config = dict(
    train_examples=26041,
    n_mels=40,
    win_length=400,
    tokenizer='word',
    encoder_qk_norm=False,
    encoder_inner_norm=False,
    text_encoder_activation='swiglu',
    text_encoder_fused_qkv=True,
    eps=1e-08,
    max_precond_dim=1024,
    epochs=127.8,
    final_lr_fraction=0,
)
Rows from block 2 of the audio encoder of a small contrastive audio-text model, named by matrix and row number. Rows with one number belong to one neuron. Each number is 128 + 24 x the weight over its row's rms, rounded and kept within 0 to 255. All counts start at 0. Numbers have three digits each.
After each neuron's rows are labels from the 100 clips, of 14848, where the neuron reaches its highest value: "responds to" is what is common among them; "loudest band" is the band of the loudest frequency at the time of the peak. Only what is clearly more common there than usual is listed. The data: short read English sentences (LibriTTS-R). In brackets: how many of the 100, against the usual share in percent.
# fc1: MLP up (encoder.blocks.2.mlp.fc1.weight, 768x192), inputs 0-191
# fc2: MLP down (encoder.blocks.2.mlp.fc2.weight, 192x768, transposed), outputs 0-191

fc1.68:116131109066156069106116136129151123121122117157141123151159135129128132115119102126128083152108113137134145120139134172125171131146149121130088130124141112133146139095072141100119129115159130080177136128156148124137128146147074141092089098124114139117101130150127122123130138138101105086101095097099165145099154118163183082117161149165125168135134176139119090116116114129105156127116153107156115132113138138126136112112093105095126103140111134140150097126138127112201177127123129134083177126100136111119101138123059128112124154079117132132131146119129154100102152129081152132
fc2.68:062149094143142127097160147133108105099064142129116140130094098154163179126153128137141119122092168143148146134129102121119164135158121112157117138127125130146111121098127108107121165117119137128140118112122161109123142127154133132117159125167124133139129056166120150134113106116146120128130104064121153123127128104105129129083133109125123123148089116149129115133120111142097171160082100121104115155092112115127162122114138150087131126063080179154103140174110151121179149095112071139090129139124145125138130112070124134115105090083153101120119124138119111123118117124167155126
responds to: the word "she" (48 vs 5.5)
loudest band: 2000 to 4000 Hz (51 vs 1.9); 4000 to 8000 Hz (48 vs 4.3)

fc1.127:130134129170126188072126127189121107165109157092121100153162130115165130138127116125139122066126130173125073110102142129174142128122131169142135178146128136129105101180106094118126131123141110101154096116155174126145112128135136114117130127101173098158140149130139142118069102146136134115108117141140131060139145110179131128094124146109128118108145120140131152141147144075119172107140201128099085124127134108142120121166129098123154110151118097125112125111121117120115164142122147122141097134079103127146123148152118110074135123116135117133125121101112142141121140139138164089
fc2.127:085120134143174143125075137099138123081121073142119154133114173153142154105135099169147138118101084089116111100157152129158117123135128120095147068146121127141119170102068116125168126119108135145122086113134146096106115092091130155133109132129148113129145129111123133119125120169139124098130139139132156170146067111127125124121112103141124174125165083135089127116138147148109135063162140122097163131158097118148071110093105096125133149129115122104133143133101141134133119098093105136077119162116144132131110141109127120123094175138152099114152165134100130131095131168128138122
responds to: the word "you" (45 vs 15)
loudest band: 250 to 500 Hz (46 vs 12.2)

fc1.701:112152097170089125128075141138102140081104147145092158120121126118115129126206145096101112128067118128143148138150170145127094086121174208112132143076119143158115128101128137123105152128160152080132146150137120154149153139134139153099115163138102118109142125118158104072102121130132147125072110099098172128135169107143127101122157104096126145146109170130127146159116121128062121136128128142121160100121151119104119137126115131100122115145134152119132137126103123119122127131133111124131154110176139170139147109194128122139125151121117125127150077142124151108111112128137114145
fc2.701:129158108111128127117135084081140124110167076111164127130139134143162118131111044107177125117183113103098112127104109166115112126125160085140101123128135137121140073163154122142087148133102099134128156126121126111149140118072149117124133123158138129143132126164124130102123158097182118113125074120157114142121106150104128130101092134153154102117123177131119132131113172102149118123169114075114112111129124133147062121137141119155155120096131152135141109123147084103107132114143138115161109083115133153160133091146118126133095188137124127085156122120121119092124118143099114130
responds to: the word "said" (27 vs 6.7)
loudest band: 250 to 500 Hz (42 vs 12.2)

fc1.579:129091098124149149121130126129132136094110121150145110144138103158128105136123160089074092114119146104144110088120126076130107129100105110121112163129102121105098090140148124129142174096125150144109078134175121121170132181164157121135094176136170152126118123125123124133160107134213132160156152176127103125117172128105083098114128102110125158140105129096132120123130143114123158126119141145124127092187111115083121131120125181119134119131163120120157126128113130131143127097102113134121080138100132105074122152120103102129144117119101157135114088144153150126157176118146157104
fc2.579:180110119084106101154118147137130144164145159110115158132121147123067132124142110119119146137113145152123096177132110145144130140130142116151099103125076124114133130126150099144162115112118137126137095111146150163121079162107131111087103126092133108131084123160156174102151134132114105104127181142144091180125151127113130148118141140140124141100114109136129131142127121090172072090125132138154147119175121120119113109133132112132141189143085101154144113132167124117168079130137166147128137114146135124128111118139068157177121124131153151153132130117112112103155061081122169112
responds to: the word "it" (29 vs 12.3)
loudest band: 250 to 500 Hz (33 vs 12.2)

fc1.167:154150126169149097151117130124149144152115114153141090115122090162116128151119140120115185137138151140041146075140149127088161103134069205126153162160132142137109142142168154128131168142110113137098100106128126138148129134108127130130127116158119134122129137150091138125151101115142114133114119108131137106153136136122132129154124135118136091140108118103182110120102100110091110112085140140129128110133094128133084139167138124144138124115126126167109064108117115152144125133143123209188147087106131119132117181133142152169116128125110151145118116124144117146159118173109148106
fc2.167:142089152127127116095118111151141134132133127173141125128131193143138125143163153136153155155126094171096111141117138136102108100120152150123137111119095138126102093136109143179147089117125119076148116124123127127131119141132115154120127143127159131123170163111134125153139119108123148155133132092122117098072118126146068096133136124134158111124119120126126123104128110138129153079164097112107159054081132128126099148147150176133123168109112124110125142145143133134099145144103112117112124151106137152199162143091185124161129143127139142134135083094163124051172091135142126123
responds to: the word "to" (35 vs 14.5)
loudest band: 250 to 500 Hz (32 vs 12.2)

fc1.143:130131133129111102158108111140144100120129119131140138095120104148145131110132104157090113099118126130123094130140161159138127112098150185149111146121122149141138127120111136074060110153130160134118139161129088131143145135152128099169167109157142164086131132154184128138111160113090142093188122123134125156126117142110147072154138121157092123132127117162133089149111118148106206133089141146118135102134089104103124083136090092120088132122111132140129151149129086116111165117132135137159042122149104109136135112169129150116155149130134098134121149170145132148113131101130115108
fc2.143:121144132141093120122123168124154158103145130102121107144132121081110148067129139139158126134064130098125119128201118138101158076147131113136131148133105125147103114137138148132127132107148133125179151127092135103126143126123083145129123129212117155130112195198140151141134123120123167106105112141147164159134096132130166121133154096131128119137175092138123100134124136116130163134139116122118150149154172127088137147130148128149085131137180083132123111153165151136119111164143096114086079135131115110131080140136140130134113135093141151111098130107137086117105130116114126130
responds to: the word "said" (36 vs 6.7)
loudest band: 500 to 1000 Hz (46 vs 5.8); 250 to 500 Hz (31 vs 12.2)

fc1.231:087146117099162123097129099124079118143089130126116102173145121154098168130143156124126128129152150132102147153144142150148130126141130107080114128134100137129119125081138138122169150118119106104133125125103126128126117151136109124182117174138128141090105128159139139098171120194097135128148098085153161181142121143137118112141151140132106164117124124139120122079127124118085163131168090099113146126111126134133118096131099118189099100096112118124098108131130152131247106134129153126134142125122154116128110113153096127124077131121159092120085118123140137103117143136137106124
fc2.231:091152118107130140122124153114110138125084143107114135121099138091099145186129124091081121144126150159161132153125204105132113125127131164116116109104163160167178138124150107125125170117127111130125121173130138089131093084140124126150121207118103130132155135088070114120101109140141127132137134136149183125111098123126142131134148099159137115136157119121127138098154123113132194155115140150078145130155130147113146132113129103122127094138123131123108116149108155123166125123136120130130106160174155121101133142184126167085117129129168118132158136169113113158120175127093140098
responds to: voice: male (72 vs 46.3); the word "she" (58 vs 5.5)
loudest band: 2000 to 4000 Hz (84 vs 1.9)

fc1.486:170115141116079153119139121124104148149063151113120114127161103106164137093143132149129154118121137163134134110144098142178145130126137123125145122112093061148057131088145134161068149169156094168110139190089141114113153122094158116165151138166115126120143132146137129154116114137115097151086139133132126158149122115125156146132087124111136116145169125120132144103130175153097124149080056122112139149160126100147126151114138137128141150099130123110152140133169097125138149156102101136146118113117157130114149116155128157126113125163112130124138065143106101138115110120134143111
fc2.486:134155099137163120172169134136057157105083154159146113113125105139141102142093124124153128131150121125137166128098118110141125129104100165136153119084143115176153114136128134128147138134097134162144157133154118120109129136127133163079150148144119134136094121094137143135146155115128134134151099136100095144150179116146175174123144170138145136132130114110078122114148079118163125128080141135130084144101129177120119168131103143145141147153124113116119103102085196148144133089155090175125112164125127127118109123163124118092127088146173128175139125137135145122101131123100110170
responds to: the word "was" (27 vs 9.6)
loudest band: 250 to 500 Hz (42 vs 12.2)

fc1.746:123106151134119144110130181175107151127125117140127053148099159132138135149160117132166112149127168154127050115127080128129147164163148157129129131110125119113076111119140138157070123123156121134102143116112133145149145104098138143149136093153100134145131091088143125126094193154098122124127121133125125119164123129137076132147152148132131115123169121066127131129140171131130123092132116175119144137133109137142170117104125133134124098153134099109099178083115128140150061134129120111114117134190166123118118115110132113137118106091119136127128128136100142179136142133145092111
fc2.746:139128108140104145157183143114107125124136107109137134150143137122135112076120136126128073111093118107161142126120142095133098104133111087171121118100158103131122126157098127107210172115095165133137128149166115119070156108137126121162093088140160139133120131148170119111139120119099128157159143126124090117110122136154110150096102139105147131114137137082108098113110135135134148092176117130173126112164123119117106115150121089161127137126111152125160146132133137098117133125096161145088129126119124065125141100126125116095138103134167078131118133182124178142124196150150115126
responds to: the word "yes" (26 vs 1.4)
loudest band: 250 to 500 Hz (54 vs 12.2)

fc1.365:105112095171127092123169124124094166114123101139144135125140167118134134144171116128148108145132151104147127116105131113094119171091129172131093102134128108105148097102116127117081112097114125137158149113183117126119122086130108099079114103131166119125091135118122149139062150135168143105156105147087123088136116127125127103135142172134140115113125138114128125127122155131134144163217136125118097136119120174140173122178140126142135110141099107104123129103097153130111144136134091108175124161156135144093169128169165165082155137133148122117130132097088126142121118099154102122
fc2.365:148115127136140113078154122127107140151149108124150119166134116102133143127061100161128131119135148082091116146128142112161129138162105152128149134135137093158144128141104087164172090134181129129121129144126154144121104112111123121087161133149132110137103146119139153116129099142052119182118130070118144141130117149130133159101129171110119144092151129073100115113123155114127145150160124126139131103124132128103083147117159132137184140152148122065113158161136127082149099140064111109132167142101123144124137124109113160146155142121144138125146172174109129149087118147115143109
responds to: the word "you" (35 vs 15)
loudest band: 250 to 500 Hz (53 vs 12.2)

fc1.327:149120111152132113132136108113137121113128091100143183118115138132136121163115128097147107102142085126110102091110138127131115149109142146126124094128161145108142100121091132129173132120152158123137129144120126136138167087136123125122122118101124134073125101091140122116123226095162120187136123115116113089130129099117125102132181130159111119094140116180126126131126139138149122102106092123087069120127108146161134126110116116140151155181126125059152184120110172117112141127124127136122135163121121080087105176113126124091125131106149132104117136103109170138084122109115164116
fc2.327:148113143163110180117126145191090101152115122121129057151171144099117144101131138138141109132125164096120109118152123124163143115125101197124170098139098118162122115140095177130158140103118130140130128105116121089136094121155146088090130127152082126164144137133187116127125134113112131128122138130141129091185109125105143113098119127129127136132125126129114153124124122171094159101162150188151133097141126141172132099186151141122131162142135097113146100136053156139128097141128135123123112145133147121112110117130142132124152098152126156147121164148169143166140137135116094124
responds to: the word "you" (64 vs 15)
loudest band: 250 to 500 Hz (54 vs 12.2)

fc1.147:108111124133121172131129117165126166141101089103155091184122154111152115099131140139129109151130118117117094142147124123180153118136084128076131130116124136110141150137140117103165135169120105129197118137050072148135126096176121103155111125129083112145090136123128112113173144110129098123135126115116153125175071126124105087108125110181124149155112086176110183142122093170151131099112066110149124123136127077107153135128137118120136104132100127103137143122142122140124119132144121126121134130128117124121134128122147144133126143077087136141106123172140160102116134110132110129
fc2.147:102169134107139093141148154103088142151155123129117128166189147141112143096095108133151158131125104169097119117168128122167158125076135129152174103095139125130142126180180138127118092132127156135144090128123164124127115125148143091174141159138119121120103185152127146120139144106124138110139120146076123127150128128102109124157122120127133114106127120125150184099102141122106138144088092144148133151123121091108120153139121138153133181113140107145126090145156130134121115136207095108122139142114084137123106102181128091121116119134122119136109117116166070127116089138175149102
responds to: the word "was" (61 vs 9.6); the word "it" (42 vs 12.3)
loudest band: 250 to 500 Hz (54 vs 12.2)

fc1.187:116112149124137058193120172156158135122124120109162135097142115095113108111112136082192174093121117133126132136136140118130109107127113098112121143127098117127137092126138127132132169120129106157100162124109094129093124134153157149077126113146150086123156114100102143135127132120132146122119112111085153093147175124145143136133110155128126136211145118208090116140143108156127146152135111135088151135115164182083136148144143106140157120145106152140110136107120144098132135144112106128140112122129143127137138148152146112164140148102129105107112125118138163089137142205131117128
fc2.187:140114141072154144141131107144122152152114115154114195149110108126113134157142141152114135099093122103104118072140100133072150138154116120151108101112105133152153109134123108118168100095141139125098125137138133140152132133100142117109160167151123134146117143119114110134054135135116140094155128129137130132126154143137072146135166152128124131167110176184135156103085166128158142091134082093108130128126150174159109096126135123141130088103165135131137148149168137085122114108077150171123088158152151119121104133135108149167133134143148123141089141132133150100130128064131142118
responds to: the word "yes" (28 vs 1.4)
loudest band: 500 to 1000 Hz (41 vs 5.8)

fc1.506:106130119142105128117099144101133086157133140098126138133069122159149087184160106093075175074151105158126136156113164087135110106142145115152130107159151140124143117111158091154108157139120100131116123160170126114146106140114144113102118169126176115093105135163104118139147141112086095140158113117092123149123129159115128123109150157060114130123132120116143137124177101129124126117129133122159139101159119107156149157133127099151130139137101102119137130143125113112164113134133126101204140133152113162154072099127161130128187150128151110143125113158110131159133156138102100111
fc2.506:163125147112072126050127117155148140108173157124131102148136103119133077078115141140060177148093115133144125072149157135099139133151128114126131111124098149141122118141120143120141142124138158153125098123108131114139118130115119131147111120107117134125119134108112124163169143175119156111145104144108122123076121079148110144108114128074141109125124106128101109106122148137111105096149144128116125128085107119164156099137128138154079128148101102156116081153138129144105102123101134118193152129151125120162135102111132126175142089098138147123058067116118143150133142121144112139
responds to: the word "to" (35 vs 14.5)
loudest band: 250 to 500 Hz (32 vs 12.2)

fc1.346:147134114191130131161095129160145135096147178125178139135153132142116141107109120140164109117157153063170110135132086168128134141127154109202127140122134111120114108130129124122142081103124119092107112114151162127160122127083153108146173102146161132139125150158126109089126139126138132148133159116146129107147166091135099129134103138144136152126128160116149136116143152102076099128179107136086143127108147145111129123122132113154131115139134125129205120073109136090125122161114100154185127123111166117117150102123145121107132140168109122133135085155118125166113114079103148129
fc2.346:164114156145121118135159143104121111121152122105176117129160122099124092076165116131129140128131137106078134151118120116085124117142120174093147153145093125168143104106120115114110146126143109132160132133138132114119114145141133154130149158143140136160126101160138132117129107137135129136103086130116128113126165146117171122147128150125163130120082119097165127088138155108211144124142087131168120158138121133119138122158153082172129125175095162139118134121095128137138169162088112145145122142093073141175159151095113106142147115172132075167124195146129136139121165139151119106
responds to: the word "she" (28 vs 5.5)
loudest band: 250 to 500 Hz (41 vs 12.2)

fc1.100:115165106110151115121111120125061141109137117124120123215149121094103123114136093145145125148125113128109124142119117059129049143128131132113120134125131116116157114128094088103088124115109105115131088101156077105089167127101154132134098136116142124151164108152125189128108153140128137126083099129145178154133136107159124105113122140159135099132124147139128149131133128129152162129112134114133131110104075126122140125142124115138116126104157115153105123139095117142120095132170109098115162117097201102135128146140133162128131108132138131109073185154130103128166121092130161133
fc2.100:094114138169166132154163138101161118153122093071100097099081171135181140145116153162120130136178123142187149095114088150140128128149119085129101178126115123105102091113117110133056145121116129113125153105149147142119109148117114132145168130112126108145137179133135137132097129125123134095115153127115112130131128131137168177145166094117114141135137138139156138125123109108147113107115137136111113087100143118111106165107148136144133124139126119174102127088129139104150120165141110145115107138143126140132189107160116129140109135085110184133096081089117124104149101140142122181
responds to: voice: male (72 vs 46.3); the word "was" (29 vs 9.6)
loudest band: 4000 to 8000 Hz (38 vs 4.3); 2000 to 4000 Hz (26 vs 1.9)

fc1.608:147140130153081111097106120112149117155152158126133182126149121131145146126147134131134151121135130075174114122150133140123167135111102115144107129132121133122114121117131104134119156148091120119145134157167145162156161131126107122133162156106132144100128122117186110151032157130128128119146123089164135133113133128121132166140120128122112140198161122123118095149111160130112140099143134126124122135164102122138130143132130131133176117113092125151120136105150173146150095132087135091130073127125112103145157143149117130121111127129151174173141044107112131147187094117192109121
fc2.608:120112126137126159065115143096095123135134105114148149132111130137097152101125122122114131115136112123129122157112132136085155101125127159092092147077101134115151090091148095141117159098066118121137128136115133113132140125111128133136199128185177078150121204156092120111109125139096123121115126149156159141136129134086140131147147071142139143087159139114113110134127142116118137140123129136129124132118096153121116190137142134140137113077128137121093133103143148146153118141157112116116126114146161092146125147099140156128134098114199126130138106110152171058150096107123151134
responds to: the word "said" (69 vs 6.7)
loudest band: 250 to 500 Hz (37 vs 12.2)

fc1.188:140144174133109079123180126102137163134108110073083156151139140089130122098139133113149114124111129114107121114138109110176133109145137158178136102111159133084108125133108129117132104095139153116111138127164142138111105130129115115131128121105142127144092118121138138167116160122166144097123116087115131091186122129156150142062130195148121142084113107148146115117133129109144171122175182113086108127141155126139174124126135111131137157170103127125094129131121142169114114110095128142145144124092113125123138109134153108099170107065146139132097149135121178145105153099126128088
fc2.188:136110147146098140120121106116117134130134109160080121133142163091072136126145177170099153095144130138125119134113121124128113132141101138143105171178128149121097103139124106108143132150151154149184124122134144113099189149149159132080122162121170124127163124132118152106148124114113101097164129084110154147163074126117167131125113169130097109179107124131102130134140180140136125130112115130134113132166125058128123108155137158137140101154123142102117121140132137107128142133071080127147137153113188082120140106143121159129142122084148119113137136138143165165088137155143101106
responds to: the word "you" (74 vs 15)
loudest band: 250 to 500 Hz (51 vs 12.2)

fc1.81:079119172101110124149155119132112114138117083134140125123137139166098142142081137102123150128117161139138103144115125137160120089127123104139121099042096121144134133165116111163113108127126126081129095129167106108174122124090173112136128140110109084121033084109164156096134128128115115131094136111153137152130142112150122135132139114125120156069113136063165160128128129139153115116120134125130167138130132117119138142137128189106104140125117171099152135157120130128083121115176093124144115143123137137131133101157103110096141130121159150094159128128153116126108108142167131103
fc2.81:127156085139109110098107088139126132117122128128103137147133096125117098142096097130130091124129121136105155102161105132142162117094177178086102162080143131158131154142113100134098135070143150168151157124092099187118060128178117144116142145114140120159114143131094145115109126095133135128145162144164112142149138124160133148118135083130128120118133171116117127144117131118116134132148139120114159124099067110130197108145105140128147149131167106111167125116126132110143088168130099094129109144132134153089098110062142137090158130129123110093121118117127117158133161154124140129
responds to: the word "is" (36 vs 8.4)
loudest band: 4000 to 8000 Hz (34 vs 4.3)

fc1.741:137147141120126130153107132131118063113122101155127147140174118098116148147147143143084132113138159128132110139107136094144126118130108124169096154131088102129135153094098128141152120136101124123124120135147127095170079081113099134127119135139132102128115133133125125142115154111118138157115141130110128138126094117147165137102110157128170103148127133135156135123116126092117173174108156082090108102185103188130152129126113145124112155233154117140104111102125108108120179169102118153139131125134142115099092126142128057125139200169102127147145122128138136151123127155122112148
fc2.741:175111146134148103131104113144095114113131095166143102129148119104146093143104115126099100169127119120158133160108143168144113075130126125160100101141131130103134144068133130177134138144109132108127169143100089113153128171160137127122120139160113094144108173128120111165141169099189126137138141165140111129111150136117107143141129103144138100132126169153086163155103127114066054143138115131125105150128101138111103135159128077135077112177123177151136128117112134103144129133139094103154129104129141125154105121120100086134115118108138141131104103139147130166094090126150144100
responds to: the word "it" (35 vs 12.3)
loudest band: 250 to 500 Hz (38 vs 12.2)

fc1.85:164157102088112144137127124124149135132153115134158169119129123151115111110120159133101117129139147128124106124119147092140149129124124144135130118056099117132128114138160138111112127108175183149131087195131111123179147087120143149130144144136069117117132159145137124113139126150148142133122112155108109136108127086156051122109138207161112165134153137081111124146101148094133120171147116132099123145158101098172100123152111153127114133124145166171168133109142131131133138131118093115140093128117178125119122105117127157106117078128125083158105079119111111152158141139138116121
fc2.85:113136161125138151112112100121109126122159075131182180113122146171146120133136114176215122120114119117132081135129104121174121123131125140103100130092103070077116125153067101128171131139140139153129140135096086142132134135118156112136130129152100102133114101137136130134132138114115130127114113163130157149105137109130132099167128144102028135176126147087141135137114125157110082147144090130116139139133131138130128140119128154110131144118142142134139101136158094111121124111132124133121106093111128108099101111117114117125134172143166168102148133091144159131127187120112083128
responds to: the word "is" (46 vs 8.4)
loudest band: 250 to 500 Hz (58 vs 12.2)

fc1.207:160085124152184104122176151129090143126148110139140127141107111103098118108138131105125137116111124139114114133092143115131128137083118122154125128168134082137110124132108109147128165126121151121115161140115124105181150101114122133122116129110117125147079174159123101132086123115106122169142079143113112087110144127154164154122133165137127158126129171120127117080108125122161129131157124128108132131132100111141148067147158135147106111074192155179133162137147149173123141124134138130146162140142122086078133140129119126135148136118149115085113083097124130149139091113201158081
fc2.207:113110153095121170157124174141116122083143127147102122142152095125111121111121114154167131136113127143140145121159185140130072096130125145178097160137131150151138144153165137142054110106112084119115131137150154129114117115130114090099122134174111108122147154163142182114144114114136133116146141149183165125138158105118121148118125108143164189169096103138140103175129173176123117141134146155125136121131126136144125154129137145113152129137135125134132139091098147120145121116138126122103160114126126120133117114187170148138127139112140138097162145082152146066145103087090101145
responds to: the word "said" (81 vs 6.7)
loudest band: 4000 to 8000 Hz (34 vs 4.3)

fc1.88:127139111143121182113095105114161137117148139129117143125115125120081143127150150148111120115120142134128106114188079138127153131143124123124143178142106136147118117107127082131117141139100116085185113134169146075068122121130115125135148128115148091211163115127127123120048146141117140174129110150133124119121121088145104128121126131084105073173133140152151104128128117109103100168116138129128080147114116130130139108151166124128110157112140150112129101134124140107110122144169147140120097127167141191104116118140099188115112145126121113155123188150125141134119116141139140102
fc2.88:111140123131129080120116166168143151135127120124149138102100115095144114147146157145093148132142128109166142114127099127132177149156134127109117068159103176131163108120133135135081093106141121123104144124158118130109101146148098130128099117097140113166082187105118156161092129161125109126103126086132136126113126132122134148162134169119120099112139126147127132119168149112123125113160135145109172091131115172104140118103108106143165112084142102123131080112096131120136123133108116104114128136142150156130115119076092039099123150096088086096095136123096141177145149154137137113
responds to: the word "to" (37 vs 14.5)
loudest band: 250 to 500 Hz (29 vs 12.2)

fc1.424:131152118133059107130142147152149151129121108128158197147146128153147128095099141131133143123142155149134134135130126152112167068115123145114175135108111102139095167131141101105094145153157136133143124147141140070137162174115116093148123174128129167100154130142111123125118150132106130137136147106135111126155072143179151165169159147107129158067130090080139116094125106117110079132130104127146143099131103121122130114146104119106137118142148132128131178130146107136130126136136118187126145125139119132122125114161091144081085096106117116123143203157156120152128144142135133118
fc2.424:117129103156103117104111151126117150162144142136068130078139162149102126103110149147096147098125145129148130168120102125107107124082124132123154127172100134073168120145133101106136121141127097140100137129108162100107087138138158125101106123129119110192108087089117074168138120126124155136123101171112135129123124137178128147126073095118164100144186078094156107122115114083120141125120111116131115128053126142111145105115122129160123143132108112116099086106126128123139160094138129139117116127158117157101131134123089145121083117108102115122127127098152151143113127143136151072
responds to: voice: male (74 vs 46.3)
loudest band: 250 to 500 Hz (37 vs 12.2)

fc1.139:129149184178074144128093126131149110154121132123126201135111108149095128117126128128129111104111091116153125140128136132117106123095113113099140178147144093134128102134138171117127175111089124107127128143110167144160149118079109145130142140143187183058157147137104117120137163135113132121140148135138135116108117122127124105151153135113166134150178117124155077129100116106094122160134121126130127133127122168088108133118099142155118102117134149076136104120128117138111079164126127121102077157124121116133120180198112113112117124139171128137127131136120151146123186117126097112
fc2.139:111115151131125131163115166113136092081136143137132113152114137105127134101196149104131140105125116104123162115112114175120105114139126159117155130139133107094135096127168121122155176114115104128155154131105149118138141139162078089130150140129112095078157088140153127136128155117112157111152119112092126147156146168122165120113117122165096129089149079123123135136103133122109139069130117141131101135068134097154118118146140116150114144098133158114077147131104098102137148159207126093132131130158112135125119132109127159140125117129158160126105172126158077136163079114146106087
responds to: the word "said" (51 vs 6.7); the word "he" (29 vs 10.7)
loudest band: 250 to 500 Hz (29 vs 12.2)

fc1.734:169110171143140118102106165159152106091122097142147133126145126116143117143109105135124186129136133147132117096155112154121154118105113119122106094083123087157168129123096060115115182141138166105189138105097132142144124088095119116110135121111119136129086140131163152070127096114111175124160121120137141124127126142166124133131138147115091154116145112114120130135141117157172149165135110136100091127123107110124156122129155160182120147121080118146057098113168152168089132153114113131175130137147127136137160132168093105107099129148157135133121114130130124161164147128124133127
fc2.734:099095144125075104136070078105081096136129140127134126134174095125102075125130139105142067121159111129131127154182106112131128141094137136122090141046105077137130143121094108125132137147113139143090150130112091147087130149120158143122122126110123107135124167080111136166115154154119094147108133118143132105140106100114114093136127136085151141135149156120056144161115176110121098130119133131123137171127128128135102128099118098105098131142092110139146101137157112102124125057121095111150122118135132123128121132144130145115125131095123130138102118107101175109169142122130142131
responds to: the word "is" (25 vs 8.4)
loudest band: 250 to 500 Hz (29 vs 12.2)

fc1.398:099143100097151142130168182114146127125102083217124142154164134132128101125115134117089122194140113156140146122116166102131118159116131105154147124166127136114132138133162133122113088126144148149121225108149113140126151150128115115137158114114107125114127121122087134131081178135107133110127150166156116082131172089093127095125162135125106151158139141109135145110106137155121128142095162105117083133136158124124154118119111120137084130117140139120134112122075127138141144143131161081119080138132115136116108153142151143157158137080109159113143130151133123162102124131101147109
fc2.398:078120150112116101155085118130107086118063111116165162132075106120131126099120133151165144081118134133129126139136057136134130100121083133091115155095138125104117133116144120134087153110121125146124087146137108174137132091078144132154129132125126163104125103124140104118091103127099110129117111130171137105131110116086143093157128129137119124179168132110139115122147138132131132121120137140185122145128168140119068109151097117095131161092136119115150108097131125112123118126096107120108111167125140096071189163137127129110133117105157109121177109099094101127132147161112117111
responds to: the word "but" (39 vs 4.6)
loudest band: 500 to 1000 Hz (41 vs 5.8)

fc1.282:121147132121112173170156136111119155089123141130125144135125141126111125120115098130065135106134091069162126142107165128121093120126105082089109141113126144137116101101094118137107165130085112091113151166109123157104158141126124121100121091126127094117140172161149141080141131114144103147139099136118150124114138123114147165144096082106163172116151121163125130123087151141152127103134128123156124113109128131142138187124163107123137082118218134110133116130146138118141125143147137129123148100131114027122084126125129124116113140118150113099122117150124126142150086116136108088
fc2.282:123139114083139098091099123143106094097173130124125105152146094127180146165133083166147144101146082086127117126138190157093109103098188113127076186149131129149114151171141108143112143134130147116144100111187153109076094091125097102097121176141117131093135142176141138127091142108127125058136138124119115132150125136110138148158144142113126117124141139121137098122097131110116116098136185146152146123127142123128115123116161132164164138132171154134142133114134138122155126105135095130126143113141101153124102121125113135116175115111150125140130105080142128144104153121108119138
responds to: the word "said" (94 vs 6.7)
loudest band: 4000 to 8000 Hz (30 vs 4.3)

fc1.584:150177126114149129125161077128088137137125120138134138090077117124117102153141130109103116112138148128121166128127175144154143127127114143110140118126147074151120137108163082112122111130096127153139148105095136129148118117095120106105147131120132133155162069166117125146138107158137179106167097105127106140126128133147134122130133148142123146114201138150128069099084130113116086120147127122145125126138139131175102123130104132128087118091124135175127181153138132126112151156109088128154158164068134143092121134162099134144086166109139149157108176143144115139137169120074123112
fc2.584:139131118170130127150116124133132130139132110093125136111076203135128113145146113129142125117104081147103119185121142129111078132135107138177147129120175116167133153178141112114088147102129127157124118122107167150145103153126146128149116120133124138124155136109129105100147101152122127143130145142188107107111127160166169134137163119105151133150135152077116117126132114148107131150122132130157162131127148175158198146145146133103143099105123126152080161086105075126127105182149127153179140128123129111123124161153172173144142120142149110078110078127121106142139138149138120129
responds to: voice: male (83 vs 46.3)
loudest band: 250 to 500 Hz (34 vs 12.2); 500 to 1000 Hz (25 vs 5.8)

fc1.702:173122141115136108132139126136134138131139116046146127160124141114116135137116174106106104073109124112120127118117159158141130144178118170136154159118108142100125142148117153076143155133138146129142113140139117176109150132205127125165136097149132144149096116085131128150144153134126121132134117096131068136150087120060122175114090120116134148126142100147132133137129125144166137147098106140136110143143149124184088137129117118191154132141140128150161149125152135095129133135138136120117115205147099107176128112138097138100118123095155084125120173109135144136131153109120118112
fc2.702:088129124142151130161096126138128108128173117101134160134157170111133130120110123140066170125125109120111149118127133106143132160090102138139120144171158094131132096131152146117122125133124142158178118111118136108109166137131126123145089117141124140130114138120128150143113135100130103132122124074172125126122111127141118117095089111129145133108128106129148120127126109091152149124078110144119140178151188118111120170165082110144163113135126138150124087123134126165145098140136134163147172188124133091118086154167104168094118158127110133099124180126150123120134103193092128051
responds to: the word "you" (65 vs 15)
loudest band: 250 to 500 Hz (57 vs 12.2)